config.yaml
crop_scale_min: 1
horizontal_flip: true
translate: 0.06
mask_ratio: 0.75
loss: "mse"
encoder_norm: "layernorm"
encoder_activation: "gelu"
encoder_bias: "qkv"
Rows from block 3 of the encoder of a small masked image model, named by matrix and row number. Rows with one number belong to one neuron. Each number is 128 + 24 x the weight over its row's rms, rounded and kept within 0 to 255. All counts start at 0.
Before each neuron's rows are labels from the 100 images, of 14976, where the neuron reaches its highest value: "colour at peak" is the nearest of a few named colours to the mean colour under the peak. Only what is clearly more common there than usual is listed. The data: photos of plants and fungi (iNaturalist).
# fc1: MLP up (encoder.blocks.3.mlp.fc1.weight, 384x192), inputs 96-191
# fc2: MLP down (encoder.blocks.3.mlp.fc2.weight, 192x384, transposed), outputs 96-191

colour at peak: purple
fc1.314 [133 100  97 103 155 105 113 144 120 105 151 147 112 125  81 100 137 126  89 164 136 114 128  82  98 114 133 140 118 146 140 151 150 110 141 163 113 167  98 121 121 133 170 108 139 109 104 122 140 140 137 132 149 176 134 136 103  99 152 178 122 149 131 129 126 107 105 142  94 123 121 169 130  73 120 128 101 117 113 142 160 147 112 143 131  94 101 126  93 143 138 113  73 115 163 143]
fc2.314 [128 131  87 129 120 146 125 152 141 105 132 128  97  85 125  58 125 154 123 124 163 124 100 152 116  95 135 147 124 102 121 154 122  91 134 128 108 126 163 117 156 134 153 117 120 117 124 138 134 142 120 102 103 154 128 114 118  94 127 166 150 147 126 169 146 133 117 136  89 129  85 162  97 108 110 149 140 183 132 154 172 108 103 190 127 113  86 145 127  66  91  74  91 100 138 145]

colour at peak: blue
fc1.256 [157 141 137 131 174 147  91 121 123 119 134 128 138  67 131 127 164 142  80 121 146 120 151 136 138 143  95 158 140 121  63 149 126 112  98  96 116 149 144 124 149 126 123 145 155  91 153 146 112 152 129 106 126 106 106 145 165 103  93 104  76 143  88 132 130 134 114 143 129 122 115 122 156 101 141 104 172 136 119 145 109 125 161 133 138 129 106  93 135 144 146 124 112 168 179 136]
fc2.256 [110 143 102 155 134 109 124 172 120  93 132  83 143 104 134 148 129 110  94 139 118  96 135 107  77 153 115 107 118 128 113 119 121 159 104 164 133 137 148 126 150 142 138 124 157 122 140 111 127 142 127 163 125 130 114 143 149 146 125 143  71 147 104 132 114 139 131  89 134 137 124 105 130 143 146 185 160 173 141 137 133 147 114 106 133 108 138 112 120 119 133 157  91 142 143 139]

colour at peak: pink
fc1.276 [146  87 139 167 131  90  98 151 142 148 125  89 133 136 142 141 120 150  98  99 143 110 142 114 117  95 109 121 160 138  96 105 115 152 134 129 152 160 143 114  95 139 153 118 139 160 114 128 121 141 116 102 153  97 130 164 105 143 152 140 139 153 106  90 146  71 152 133 130 141 122 155 121 134 166 150 132 161 171 166 124 126  74 122 149 148 134 104 116 134 152 137 138 141 114 103]
fc2.276 [131 117 103 125 146  82 100 133 127 121 128  68 135 104 158 118 110 109 135 143 102 154 117 167  84 128 115 155 144 127  86  73 141 114 128 128 127 124 115 132 125 136 141  85 117 115 130 160 113 124 172  87 155 146 128 146 136  89 121 127 161 158 110 138 157  96 134 133 108  99 146 128 122 156 119 128 164 185 119 110 114 108  98 119 158 152 157 121 110 180 121 150 164 135 135 145]

colour at peak: blue; black
fc1.350 [102 128 124 114 166  87 119 170 135 145 165  87 108 118 121 132 162  71  89 132 121 155 124 126  82 138 129 166 113  99  98 114 109 136 101 160  90 126 111 117 149 113 171 124  93 108 117 112 118 121 130  90 100  99 127 123  97 137 123 143 105 145  93  81 157  98 124 139 131 147 153  98 132 121 157 112 159 148  96 115 131 123 159 148 140 174 118 163 120 162 161 119 156 116 198 125]
fc2.350 [130  86 112 129 131 126 143 150 150 125 132 113 104 112 122 128 152 114 126 152  83 116 126  86  72 153 156 138 139 106 101 137 119 126  68 155 137 168 171 106 136 120 157 109 133 127  94  86 127 119 135 136 136 131 125 123 123 129 155 121 140 178 119 129 135 103 174 144 135 150 146 128 109 155 128 186 178 152  85 126 143  76 135 114 116 122 168 132 120 130 148 171  97  60 121 128]

colour at peak: yellow
fc1.130 [ 97 132 153 118 160 129 110 104 132  88 154 110 125 191 141 172 150 119 121 137 174 141 129 154 150 158 118 124 108 172 132 122 136 116 133 134 137 111 168 133 134 137 163 133 139 147 128 139 151  99 108  89  99 110 127  97  98 124 174 140 142 131 155 120 162 127 121 130 142 149 131 167 103 123 110 116 123  80  90  92 147 134 170  82  99 136 156 116 162  68 146 143 137 143  89 130]
fc2.130 [139  79  89 106 149 137 152 136 121 117 157 164 136 110 176 165 125 159  92 146 119 124 144 117 145  82 116 112 123 137  95 133 125  96 117  99 124 142 146 112 106 155 140 134 148 116 124 103 145 133 114  91 137 134 136 125 106 175 115 110  93 160  81  94 107 142 115 142 140 163 131 118 120 155  89 127 143  89 117 108 136 119 134 125 110 106  87 123 129 131 118  75 153 113 104 106]

colour at peak: grey
fc1.36 [ 92 151 160 122 109  89 109 152 148 157 114 140 135  82 121 112 169 124 121 118 125 159 105 162 119 132 130 136 116 130 154 202 164 127 111 153 148 172 105 126 145 146 123 156 103 145 125 130 109  85 144 150 166 133 175 136 115  91 119 126 159 128 147 111 101 119 175 127 134  86 148 108 111 114  98 101 113 131 170 158 123  86 145  61  85 107 102 146 138  87 117 166 118 150 158  98]
fc2.36 [114 158 122 148  74 112  98 164 145 156 128 106 140  98 106  87 128 117 135 114  86 160 102 120 100 147 153 102 111 121 142 109 167 146 114 142  98 136 108 131  84 157 152 152 116 146 146 132 132 133 110 141 126 112 126 138 130  21 107 114 139  91 112 147 101 161 156 117  89 115 100 103 143 136 150  80 162  99 157 115 137 157 125  96 101 134 156 142 120 114 110 165 123 126 164 107]

colour at peak: grey
fc1.215 [151  98 136  85 116 128 130 178 106 102 122 126 157 155 157 159  90 145  92 120 149 156 118 118 149 111 105 129 157 108 124 151 143 108 112 134 133 165 157  84 125  94 163 109 104 117 126 116 149 116 117 110 103 130 147 125 115 210 185 158 126 120 124 147 170  85 121 136 122 156 115 126 114  95 141 169 132  99  84 103 134 129 135 154 144 138 162 124  99  82 147 100 161 142 142 104]
fc2.215 [172  95 115 133 149 159  94 179 134 109 108 151 133 151 158  82 108 112 100 175 106 100 150 150 142 163 115 125 123 146 119 110 119 105 134  94  98 129 129 177 118  96 125 134 133 107 112 135 131 126 147 139 153 104 156 135 144 159 136 105 145 134 120 133 164  97 123 185 125 108 139 179 177 118 145 134 136 157 129 107 130 159 131 136 123 100 154 131  87 108 129 118 140 137  68 151]

colour at peak: yellow; green
fc1.113 [123 119 133  93 141 106 112  86 137  90 108  98 146 175 144 152 128  95 127 114  93 120 158 143 149 118 106 113 180 129 105 170 149 108 165 122 154 150 110 111 137 132 131 119 124 111 107 137 110  84  94 118 134 140 126 156 108 132 134 143 149 114 144 157 104 152 156  87 127 143 137 121 119 114  75  96 108 128 160 108 102 158 135 109 133 159 154 103 161 106 120 172 135 180 110 134]
fc2.113 [122 124 133  86 122 124 145 143  96 156 186 171 136  98 172 131 130 100 147 146 118 130 157 103 141 121 101 116 153 114 142 116 112  99 116 130 138 101 126 145 105  57 138 127 111 128 112 106 155 147 168 112 111 136 161 145 153 147 147 126 125 169 105  93 119 128 122 146 151 149 183 125 109  98 128 113 135 120  92 118 124 127 157 181 155  97 108 116 125 103 121 139 138 135 121 136]

colour at peak: brown
fc1.43 [145 123 128 152 155 165 150 113 151 117 112 148 130 124 125  82 152 126 138 162 130 135 148 101 116 153 154 162  87 135 138 167 139 102 111  98  84 113 114 133 123 113 140 141 182 121  91 132 121 113 145 115 107 141 162 114 139 134 104 129  83 139 102 120  91 146  94 174 123 110 133 123 143  85 109  91 121 160 132 113 150 128  81 154 158 127 139 181 125 138 148 120 143 109 143 147]
fc2.43 [102 172 184 112 128 137 123 135 178 105 125  77 139 144  93  98 146 116 109 135 119  98 113 134 153 113 163 158 101 141  91 121 123  98 116 119 128 145 129 125 153 180 130 171 105 114 123 137 135  89 114 194 127 134 131 109 149  94 119 138 124 107 130 136 141 157  98  95 118 103 110 148 146  91 131 152 133 121 119 115 145 127 112 135 125 130 149 103 139  89 128 142 172 108 134 130]

colour at peak: pink
fc1.141 [130 130 121 159 123  66 158 105 100 120 127 174 136 166 126 131 109 127 128  93  95  94 198  87 131  95 109 131 170 123 135 144 122 105 147 106 121 121 120 140 137 129 114 114 147 152 135 112 157  88 130 128 146 113 131 174 117 131 120 136 157 147 145 117 120 164 133 107 155 145  98 155 140 138 128  96  98 138 132 100 145 132 115 118 144 137 192 132 185  97 141 158 129 103 152 160]
fc2.141 [127 102 116 145 123 113 122  78 116 158 126 149 111 139 118  82 124 145 135  83 113 159 188 141 116 131 117  85 164 151 163 123 148 131 114 104 115 129 130 154 118 167 115 126 139 122 123 142 129 152 114 163 134 154 112 122 147 150 146 134 168 111 115 172  79 125  82 113  89 143 165 134 144 182 168 129 113 146 132 108 123 169 118 111 154 144 151 132 125  72 149 149 141 105 116 156]

colour at peak: green
fc1.42 [136  96 177 173 129 152 124 117  75  83 114 148 117 119  95 131 123 144 107 133  84 128 111 159 115 161 126 135 152 112 100 132 140 156 173  78 133 167 128 154  80 138 117 140 112 122 158 128 128 100 166 172 132 137  90  89 123 130 176 103 140 124 165 123 147 111 177 110 117 119 126 174 126 138 146 153 117 159 135 150 122 136 134 123  98 134 131  70 141 143 146 172  96 127  81 146]
fc2.42 [127 202 142 129 145 135 147  60 115 105 115 109 132 143 112  84 107 135 118 116 104 146  96 149 107 119 113 181 137 117 128 114 133 143 138 117 129 142  77 136 112 112  99 167 140 144 162 129 113 123 115 145 127  94 111 123 109  52 133 133 122 119 146 177 120 140 125 131  80 150 149 107 160 174 158 127 117 125 174 133 149 141 133 116 125 124 141 118 133 108 127 133 121 142  92 152]

colour at peak: orange
fc1.322 [191 139 102 148 102 129 127 154 153 166 130 114 125 165 128 117 128 139 114 110 142  99 150 119 150 152 120 129 130 130 135 129 128 174 149 146 133 126 113 131 135 151 153 129 148 135  86 136  99 154 129 147 109 139 106 127 127 141  94 141 137 144 151 137 122 148 109 107 106 123 159 100 109 126 110 149 186 137 132 121 135 114 136 136 117 110 186 127 125 112 108 100 122 135 170 165]
fc2.322 [156 101 109 108 106 128 155 120 135 126 136 164 110 156 104 129 119 113 111  95 171 124  97 139 163 130 125 137 107 148 124 103 133 119 122 111 154 113 116 114 102 155 126 158 120 110 158 162  92 179 102 105 118 103 133 132 133 118  99 131 153 124 116 128 124 176 112 119  82  99 144 156 134 138 120 120 134 122 107 110 113 136 126 110 130 132 177 189 118 123  81 145 154 191 117 159]

colour at peak: grey
fc1.278 [143 136 174 140 139 119  88 116 121 140 131 187  98  93 140 140 123 110 142 133 135  95  92 129 142 156 103 139 146 136 118  81 130 112 113 132 141 131 148 149 110 143 103 133 141 127 127 144  89 148 135 115 147 139  77 115 119 101 141 143 134 105 118 120 202 104 145 142 125 122 127 142 125 162 113 138 141 138  90 159 147 137 139 113 103 134 135 113 117 141 113 152 106 151 112  86]
fc2.278 [136 108 138 133 141 124 141 145 146 126 131 121  91 100 127 171  90 154 139 135 150 160 114 136 108 108 117 115 115 149 112  92 178 194 136 150 145  91 124 133 138 114 135 123 173 157 133 152 116 130 148 115 127 138  88 168 148  79 138 121 140 158 106 100 150 139 122 141  62 134 142 102 134 139 107 137 120 135 122 164 139 116 100 130 113 141 112 116 139 146 123 128 167 162  86 138]

colour at peak: brown
fc1.174 [161 184 167 137 199 129 104 161 175 156 132 122 117 139 146 160 161  91  91 128 141 126 146 110 141  90 168 163 141 151 110 157 141 104 105 127  97  98 145 130 147 104 165 195 102 147 140 142 160  95 131  84 114 135 136 132 114 112 105 120 105 113 105 125 118 177 124 121 119 129 165 123  99  98 148 132 120 123 168 135 148  84 109 149 121 137 138 123 139 103 118 117 138 135 177 127]
fc2.174 [ 91  65 174 119 177 105 137 131 179 129 101 120 144 121 103 129 116 115 133 118 147 126 179  86 124 183 117 143 109 109  93 125 132  93 106  98 114 116 146 115 122  88 148 144 147 103 105 112 136 123  95 109 154 120 134 139 128  92 143 131 109 173 131 144 117 151  94 138 137 101  89 128 132 121 142 126 119 152 100 138  93  79 160 108  97 154 161 138 135 109 102 128 138 101 133 122]

colour at peak: green
fc1.221 [121 149 179 144 186 125 141 112 152 164 100 126 121 165 100 123 148 129 137  89 122 138 154 122 148 139 113 148 111 152 100 142 112 120 120  77 107 107 105 108  88  98 126  94 139 151 126 144 103 127 118 143 132  97 159 137 125 141 130 178 133 141 165 126 126 147 160 134 128 169  90 148 103 105 137  85 141 131 159  86 142 149 128 137 124 167 117  97 140  98 147 119 138 121 135 126]
fc2.221 [151  73 121 118 161 148 143 124 167 108 141 131 159 125 166 114 104 140 178 123 128 212 160 117  93 132 123 146 104 124 124 125  74 122 139 110 157 127 137 165 123 129 161 106 127 112 127 135 139 112 104 107  87 122 160 139 104 188 106 108  90 199 130 101 153 108 137 142 160 149 147 139 113 138 143 131 110 133 121 132 129 140 138 126 124 144  82 127 122  88 133 137 136 121 131 129]

colour at peak: yellow; orange
fc1.175 [140 134 135 129 111 142 136 141 170 111 112 115 137 138 136 137 133 148 174 121 133 121 103 149 157 153 139 123 106 136 174  76 138 100 148 133 157 125 164 143  92 127 124 167 117 115 149 133 131 136 121 139 159 156 115  93 130  62 137 161 178  98 140 129 145  99 137 145 135 181 140 127 119 117 148 122 157 135 170 170 148 176 156 125 132 149 152 165 149 142  98 114 142 133 118 146]
fc2.175 [139 110 125  85  91 156  86 137 164 148  91 120 130 149 135 115 122 156 129 121 134 102  94 174 176 126 125 124 127 145 136 130 146 112 152 120 130 125 129 127 137 167 121 183 131 133 138 119 117 126  93 146 124 133 156 111 130 141  93 121 166  85 123 117 135 146 144  97  83  90 126 159 124 130 155 124 121 137 118 165 124 116 134 120 129 130 123 132  84 130  92 111 194 159 150 110]

colour at peak: cyan
fc1.210 [ 99 118 149 115  59 115 149 105 133 134 117 154 142  87 116 125 133 111 152 117 114 136 124 111 145 115 154  98  97 133 100 129 124  94  99 170  92 144 127 140 130 134 116 124 108  85 142 131 140 130 107  88 170 146 116 181 160 113 151 103 116 160 134 159 124 127 106 150 118 132 144 114 143 133 137 146 109 116 132 177 159 157 107 136 110 116  81  71 120 112  89 123 100 155 174 135]
fc2.210 [136 148 128 137  93 118 131  80 173 115 135 142  93 108  89  77 115 104 122 127 133 164 137 119 122  98 153 124 125 127 111 136 151 154 145 121 147  76  95 130 153 125 123 146 115 124 128 127 190 131 144 165 132 124 127 141 145 116 117 141 162 142 148  99 129  90 133 137  36 127 115 124 138 132 148 151 111 141 150 141 143 175  84 130 132 130  95 104 119 130 133 123 133 158 112 117]

colour at peak: orange
fc1.233 [158 123 134 135 135 126 151 151 110  86 123 107 123 175 130 126 137 124 162 160 109 162 166 134 157  92 140 178 113 110 157 105 119 144 187 138 146 122 140 103  96 135 101 137 125 154 125 150 103 120 131 135 132 122  86 130 136  76 112 160 154 114 133 117  89 134 136 103  92  94 114 151 100  83 114 117 163 106 143 110 121 156 121 127 107 147 169 145 121  99 128 144 110 130 110 149]
fc2.233 [109 103 132 116  90 145 115 151 129 107 139 164  87 145  94 107 136 159 124 124 144 121 124 156 121 106 111 188 113 126 133 117 150 143 196 177 132  89  78 139 117  95  80 169 133 141 163 155  86 106  85 113 132  91 128 123 114 100  72 112 132  88 114 146 136 126 121 117 123 137 117 149 137 131 123 112 113 148 124 115 122 131 121 143 139 134 144 137 166  93  73 108 138  87 104 130]

colour at peak: yellow
fc1.209 [162 126  72 163 148 100 136 131 117 149 130 118 137 139 203 120 124 137 145 151 126 101 163 136  95 106 157  77 120 104 189 115 125 125 164 114 156 157 140 133  83  88  70 147 175 165  98 128 120 117 163  81 139 121 155 116 191  93  96 167 147 108 119 129 131 118 113 105 116 136 106 107 115 118 135 130 139 156 145 124 110 129 133 111 117 148 144 140 120 140 143 141 120 137  91 117]
fc2.209 [ 98  87 115 135 119 125 132 108 123 123  98 108 108 142 192 140 105 157 125 124 118 155 161 109 124 129 142 156 128 127 135  71 133 115 156 110 138  68 120 111 128 110 151 143 163  90 112 173  96 137 108  95  99 106 113 152 141 114 103 131 167 118 152 127 141 140 109 137 137 171 136 176 143 158 173 131 114 127 133 106 117 114  92 131 112 147 106 141 115 122 137 106 114 148 143 130]

colour at peak: green
fc1.86 [ 93  87 150 121 178 150 149 141 117  71 115 118 131 162 104 148 130  91 150 147 136 148 129 147 102 145 102 142 124 123 166 106 129 116 129 140 127 122  93 168  78 140 155 176 122 104 145 118  76 115 116 169  93 110 126  93 126 145  96 150 146 109 112 137 145 155 185 115  92 142 132 128 131 146 185 130 129 138 140 102 145 168 136 120 132 192 127 125  99 107 112  92 134 115 115 132]
fc2.86 [128 152 149 111 110 128 138 117 167 120  98 130 109 148 120 134 181 185 122 163 138 139 146 177  97 128 125 160 119 126 122 166 100 137 130 122 119 146 122 121  84 131 126 114 128 130 127 121 106  78  97 111 124 100 123 124 105 104 147 141 124 105 163 149 148 150 128 119 104 153 109 137 144 107 113 129 144 145 121 126 140 126 119 109 126 163 102 157 136 121  92 143 161 130  80 126]

colour at peak: cyan
fc1.127 [108 135 102 152 118  65 130 125  93 146 110  78 145 121 128 135  75 130 127 127 123 149 122 103 130 107  98 131 122 174 108 107 116 131 145 136 115 158 111 119 185 105 123 132 159 150 136 139 154 156 152 108 115 129  98 148 103 112 158 170 134 104 115 138 139 111 134 112 122  89 131 130 135 122 137 109 130 114 122 140 122 149 163 181 141 120 122 120 134 127  98 134 116 130 151 123]
fc2.127 [126 163  82 104 122 149 160 107  89 105 105 122 133  92 123  90 120 140 137 134 153 163 120 103 118 161 115 116 119 111 128 184 112 126 124 152 117  98 153  99 156 125 120 135 146  89 135 114 137  99 186  96 126 118 134 126 148 116 116  97 132 149 132 144  86 115 137 133 123 122 107 135 158 136 181 113 148  77 120 127 123 119 144 138 148 130 117  90 136 174 135 119  71 170 137 153]

colour at peak: brown
fc1.366 [115 141 102 154 177 142 161 124 113 114 129  67 109 126 137 125 134 108 137 106 161 125  96 138 136 110 158 176 157 119 144 126 100 110  82 124 144  77 136 121  93  87 140  87 130 152  73 114 136  94 106 108 121 134 161 105  92 139 151 207  92 121 102  98 141 135 125 151 126 152 158 145 139 131  99 113 133 123 106 109 124 130 142 125 152 121 158 152 176  75 149 153 121 114 156 119]
fc2.366 [121 102 107 136 143 121 172 144 131 118 118  70 158 161 138 125 122 141 119 112 118 127 181 120 139 126 135 186 156 120 112 101 123 100 162 113 115 139 145  94 133 157 140  95 122 156 115 104 141 122 109 142 143 122 145 120 108 120 142 115  91 158 136 158 161 129 114 134 109 169 148 142 117 118 129 186 126  81 113 132 130 127 127 133 132 158 163 150 150 151 132 135 135  56 133 116]

colour at peak: brown
fc1.117 [156 145 158 144 201 127 133  91 120 140 131 127 128 118 111 129 147 124 143 131 111  88 124  90  92 139 154 137 132 130 150 188 126 125 120 163 114 116 137 140 148 118 126 141 106 113 128  83 126  72 121 164 131 121 148 128 104 104 119 163 112 160 116 119 105 152 134 107 160 110  94 102 122 134 122  95 108 122 119 109 111 136 118 129  85 163  97 171 145 108 165 112 143 103 144 131]
fc2.117 [100 115 149 112 162  95 165 107 110 127 152 147 168 108 189 138 147 122 112 123  78 113 170 111 132 139 113 157 139 134 158 129 102 119 123 106 104 138 133 164 116 152 136 135 155 103  89 158 112 106 117 146 124 106 167 134 131  97  74 130 107 103 102 185 112 157 132 147 102  87 133 132 114  86  74 109 121 140 132 119 136 157 139 119  87 116 132 146 142 121  93 162 161 146 140 104]

colour at peak: pink
fc1.341 [119 115 125 111  75 140 127 161 173  99 153 133 124 147 147 118 115 154 140 164 132  87 132 101 111  77 145  95 112 156 107 105 108 161 105 169 158  94 105  92 110 159  88 115 122 140  98 118 120 130 116 128 134 147 122 143 110 136  62 144 146 122 155  89 154 109 125 146 148 111 110  69 136 103 132 136 106 137 147 141 119 133  83 113 178 115 167 139  97 110 114 132 119 165 136 120]
fc2.341 [113 103 118  98 116  84 142 124 159 160 147 151 116 172 111 125  94 184 117 168 144 115 136 131 151 104 112 119 149 128 117  66 141 138 100 140 150 129 132 122 126 118 115  89 107 127 158 163 149 116 147 137 132 157 116 137 115 141 113 171 127 138 121 108 155 135 171 113  84 148 110 132 134 101 104 123  76 137 125 104  74 160 102 104 143 154 120 134  90 118  79 118 141 159 195  90]

colour at peak: purple
fc1.362 [152 131 115 128 103 107 140 115 122 135 150 131 130 123 127 120 124 119 182 116 142 104 109 141 157 162 209 132 126 137 162 131 149 114 108 180 136 133 138 120 197 189 133  65 157 134 150 113 176 153 121 128 137 130 108 147  90 114 149 118 126  96 156 127  72  95 129 140 163  82 101 145 111  97 103 134  91 115 108 161 144 114  96 143 161 129  84 149 126 134 139  85 130 133 137 141]
fc2.362 [126 190 106 125 116 120 172 151  95 100 146 103  88 124  67 105 120 135 105 157 136 121 115 126 138 129 156 110 140 120 153 117 128 135  94 153 131 105 143 112 151 188 142 121 194 108 136 132 163 162 112 119  91 146 128 132 144  85 137 104 125 108 138 125 148 101 127 136 141 134 121 147 167 138 109 147 147  91 146  99 119 118 149 186 112 141 116 137 123  77 131 136  84 135 103 155]

colour at peak: grey
fc1.62 [138 116 102 140 143 126 124 117 144 125 156 105 146  70 147 124 164  92  97 103 182 124 117 131 126 143 152 173 100 141 147 150 159  84 128 143 119  96 106 102 136  96 105 150 161 150 136 181 135 104 138 110 123 164 136 102  93 111 126 107 117 125 144  85 142 140 118 113 125 100 165 112 130 128 104 150 135 139  85 159 109  65 164  96 129 101 104  99 140 172 142  98 118 128 139 128]
fc2.62 [139 119 119 190 122 112 113 140 154 151 156 121 101 134 145 151 110 121 129 123 144 135 130 130 119 142 140 101 147 109 122  61 112 146 119 123 138 114 114 136 133 116 132 122 143  75 102 152 107 104 113 137  98 114 122 130 169 125 132  96  79 198 107 179 105 118 130 130 118 118 125 163 102 145 114 118 141 152 142 108 115  84 139 123 119 144 114  93 131 140 164 122 122 170 117 118]

colour at peak: grey
fc1.13 [118 119 118 134 135 143 120 103 103 137 127 153 123 159  94 125 138 124 123 112  93 175 129 116 165 101 118 151 125 122 131 131 108 129 138 105 137 130 133 152 125  92 140 114  95 148 145 126 131 109 118 127 110 187 148 119 123 122 104 162 139 117 124 139 120 131  85 117 204 127  59 129 133 132 111 152 166 117 154 117 129 106 146 145 141 117 198 124 109 116 131 132 131 143 132 150]
fc2.13 [ 75 107 125 133 149 127 121  66 151 117 122 141  97 133 118  80 143 140 106 111  90 112 163 122 155 133 108 134 131 143 129 136 130 113 154 116 133 118  82 175 162 137  98 135 137 135 154 129 134 121 123 131 140 104 124 107 137 132 113 167 146 112  95 172 144 130  77 124 125 126 128 136 160 132 159 135 110 158 142 117 143 178  96 127 147 142 159 103 132 111 162 107 135 126  94 144]

colour at peak: purple
fc1.373 [133  90 102 102 142 101 121 112  77 141 165  97 146 173 179 139 140 101 106 121 139 140 158 114  91  80 124 136 145 113 100 117 170 121 131 155 114  97 165 119 146 137 170  88 158  99 102 127 162 129 156 118 118  81 124 176 136 130 155 172 123 170 112 128 149 131 101 106 159 119  90 141 129 114 112 135  94 155 138 110 132 121 129 170 158 164 109 135 163 132 141 128 102 136 154 144]
fc2.373 [136  81 116  91 127 117 126 179  89  78 160 150 185 104 159  86 180 100 138 158 142 116 132 122 131  93 124 137 161 155 113 159 133 127 116 115 135 134 132  90 100 121 145 143 139 132 121  99  97 124 133 114 144 174 100 118 103 153 112 135 134 138 124  87 100 161 137 156 170 121 139 125  94 112 114 113 127 129 128 141 115 127 146 115 164  83 131 172 122 148 106 147 145 133 136 104]

colour at peak: orange; red
fc1.69 [138 145 125  94 129 111  86 130 129 134 161 132 128 119 129 133  94 182 157 113 149 175 141 117 161 130 113 124 156 125 133 148 148 157  89 141  67 129 167 123 116 114 161 108 122 116  84 148 151 105 148 119 142 155 154  87 129 140 180 143 146  97 101 153  98 155 129 112 145  89  89 117  98  66  93 126 151 141 133 101 109 147 107 145 129 113 133 148 100  92 137 120 165 137 201  98]
fc2.69 [139 135 112 120 122 114 116 151 110 116 139 140 126 116 159  90 136  83 134 118 109 130 144 113 137 142 134  63 150 105 149 164 142  91  92 138 126 135 144 153 121 163 161 151 122 138 140 114 134 141  94  86 130 126  99 137 112 160 117 130 138 175 121 113 126 152 129 142 166 113 144 164 148 112 105 149 172 107 126 103 126  64 137 150 112  98  98 162 155 146 122 143 142  98 166 120]

colour at peak: grey
fc1.181 [155 143 151 126  98 118 103 135 171 160 138 138 122 106 136 134 134 117  66 143 141  90 173 106 131 141 159 129 147 120 119 198 125 118 120 147 137  86 158 165 130 133 129 141 107 111 113 139 160 135 132 162 166 132 106 140 125 146 135 116  99 136 148 104 140 133 168 121 143 142 110 121 117 164 135 136 151 141  95 159 135 116 121  92  64  85  96 141 133 124  97 121 144 153 142 106]
fc2.181 [118  72 145 148 123 128 111 124 129 148 161 157 110  94 131 137 120 124  91 157 112  96 151  81 101 171 112 125 101 170 121 133 132 150 104 128 114 123 107 136  87 156 154 158 112  95 139 201 132 155 137 110 131 118 137 155 130  59 114 120 132  96 130 134 111 159 142 142 106 118 145 141 153 164 135  72 131 153 110 143 130 158 123 111  95 149 148 144  98  92 113 140 150 176 129 116]

colour at peak: blue; cyan
fc1.85 [134 133 115 133 149  96 138 144  83 118 118 138 143 108 182 130 136 146 131  96 157 150 141 128 116 119 134 142 125 133 135 148 144 132 194 180 109 169 132 125 174  97 115 144 134 110 169 167 107  79 152 132 126 125  92 161 128 149 155 111 113 119 131  91  92 130 143 122 127 115  93  94 112 115 139 129 129 107 113 136 172 133 114 162 131 123  72  85  79 141 133 102  91 144 208 101]
fc2.85 [127 157 100 149 117  99  99 137 135 140 151 151  87  96 164  97 103  91 143 111 113 129 115 144  84 135 157 122 154 103 151 113 113 119  83 170 155 167 108 105 130 127 115 147 121 107 144  93 141 110 158 114 123 157  95 155 134 133 137  72 135  99 161 136 117 110 129 177 114 117 137 103 131 142  99 165 122 148  89 117 145  87 128 136 114  97 105 132 158 159 194 179 104 160 137 126]

colour at peak: orange
fc1.369 [132 173 134 113 140 114  93 156 100  94 166 104 119 124 153 168 131 133 161 130 134 125 135 158 128 125 144 124 150 134 131 123 110  77 151 147 166 140 142 111 119  92 124 120  39 127 136  98  92 113 129 103 129 121 124 113 120 141 169 158 145  82 149 144 150 144 124 126 165 156 127 140 117 105 101 134 144 107 125  84  98 143 125 154 138 125 177 137 123  90 125 107 136 134 102 112]
fc2.369 [108 114 120  70 111 133 120 162 131 141 179 135  99 150 136 124 109 126 107 116 119 145 124 169 150 118  94 115 157  96 135 139 145 114 159 124 125 134 153 121 106  95 154 123 127 143 114 152 102 106 135 122 166 142 147 145 109 168 140 116 119 128 123 137 134 129  90 150 137 166 106 178 132 154 138 139 147 131 126 142 121  94  87 157 150 116 145  86 130 112 126 125 141 145 138 120]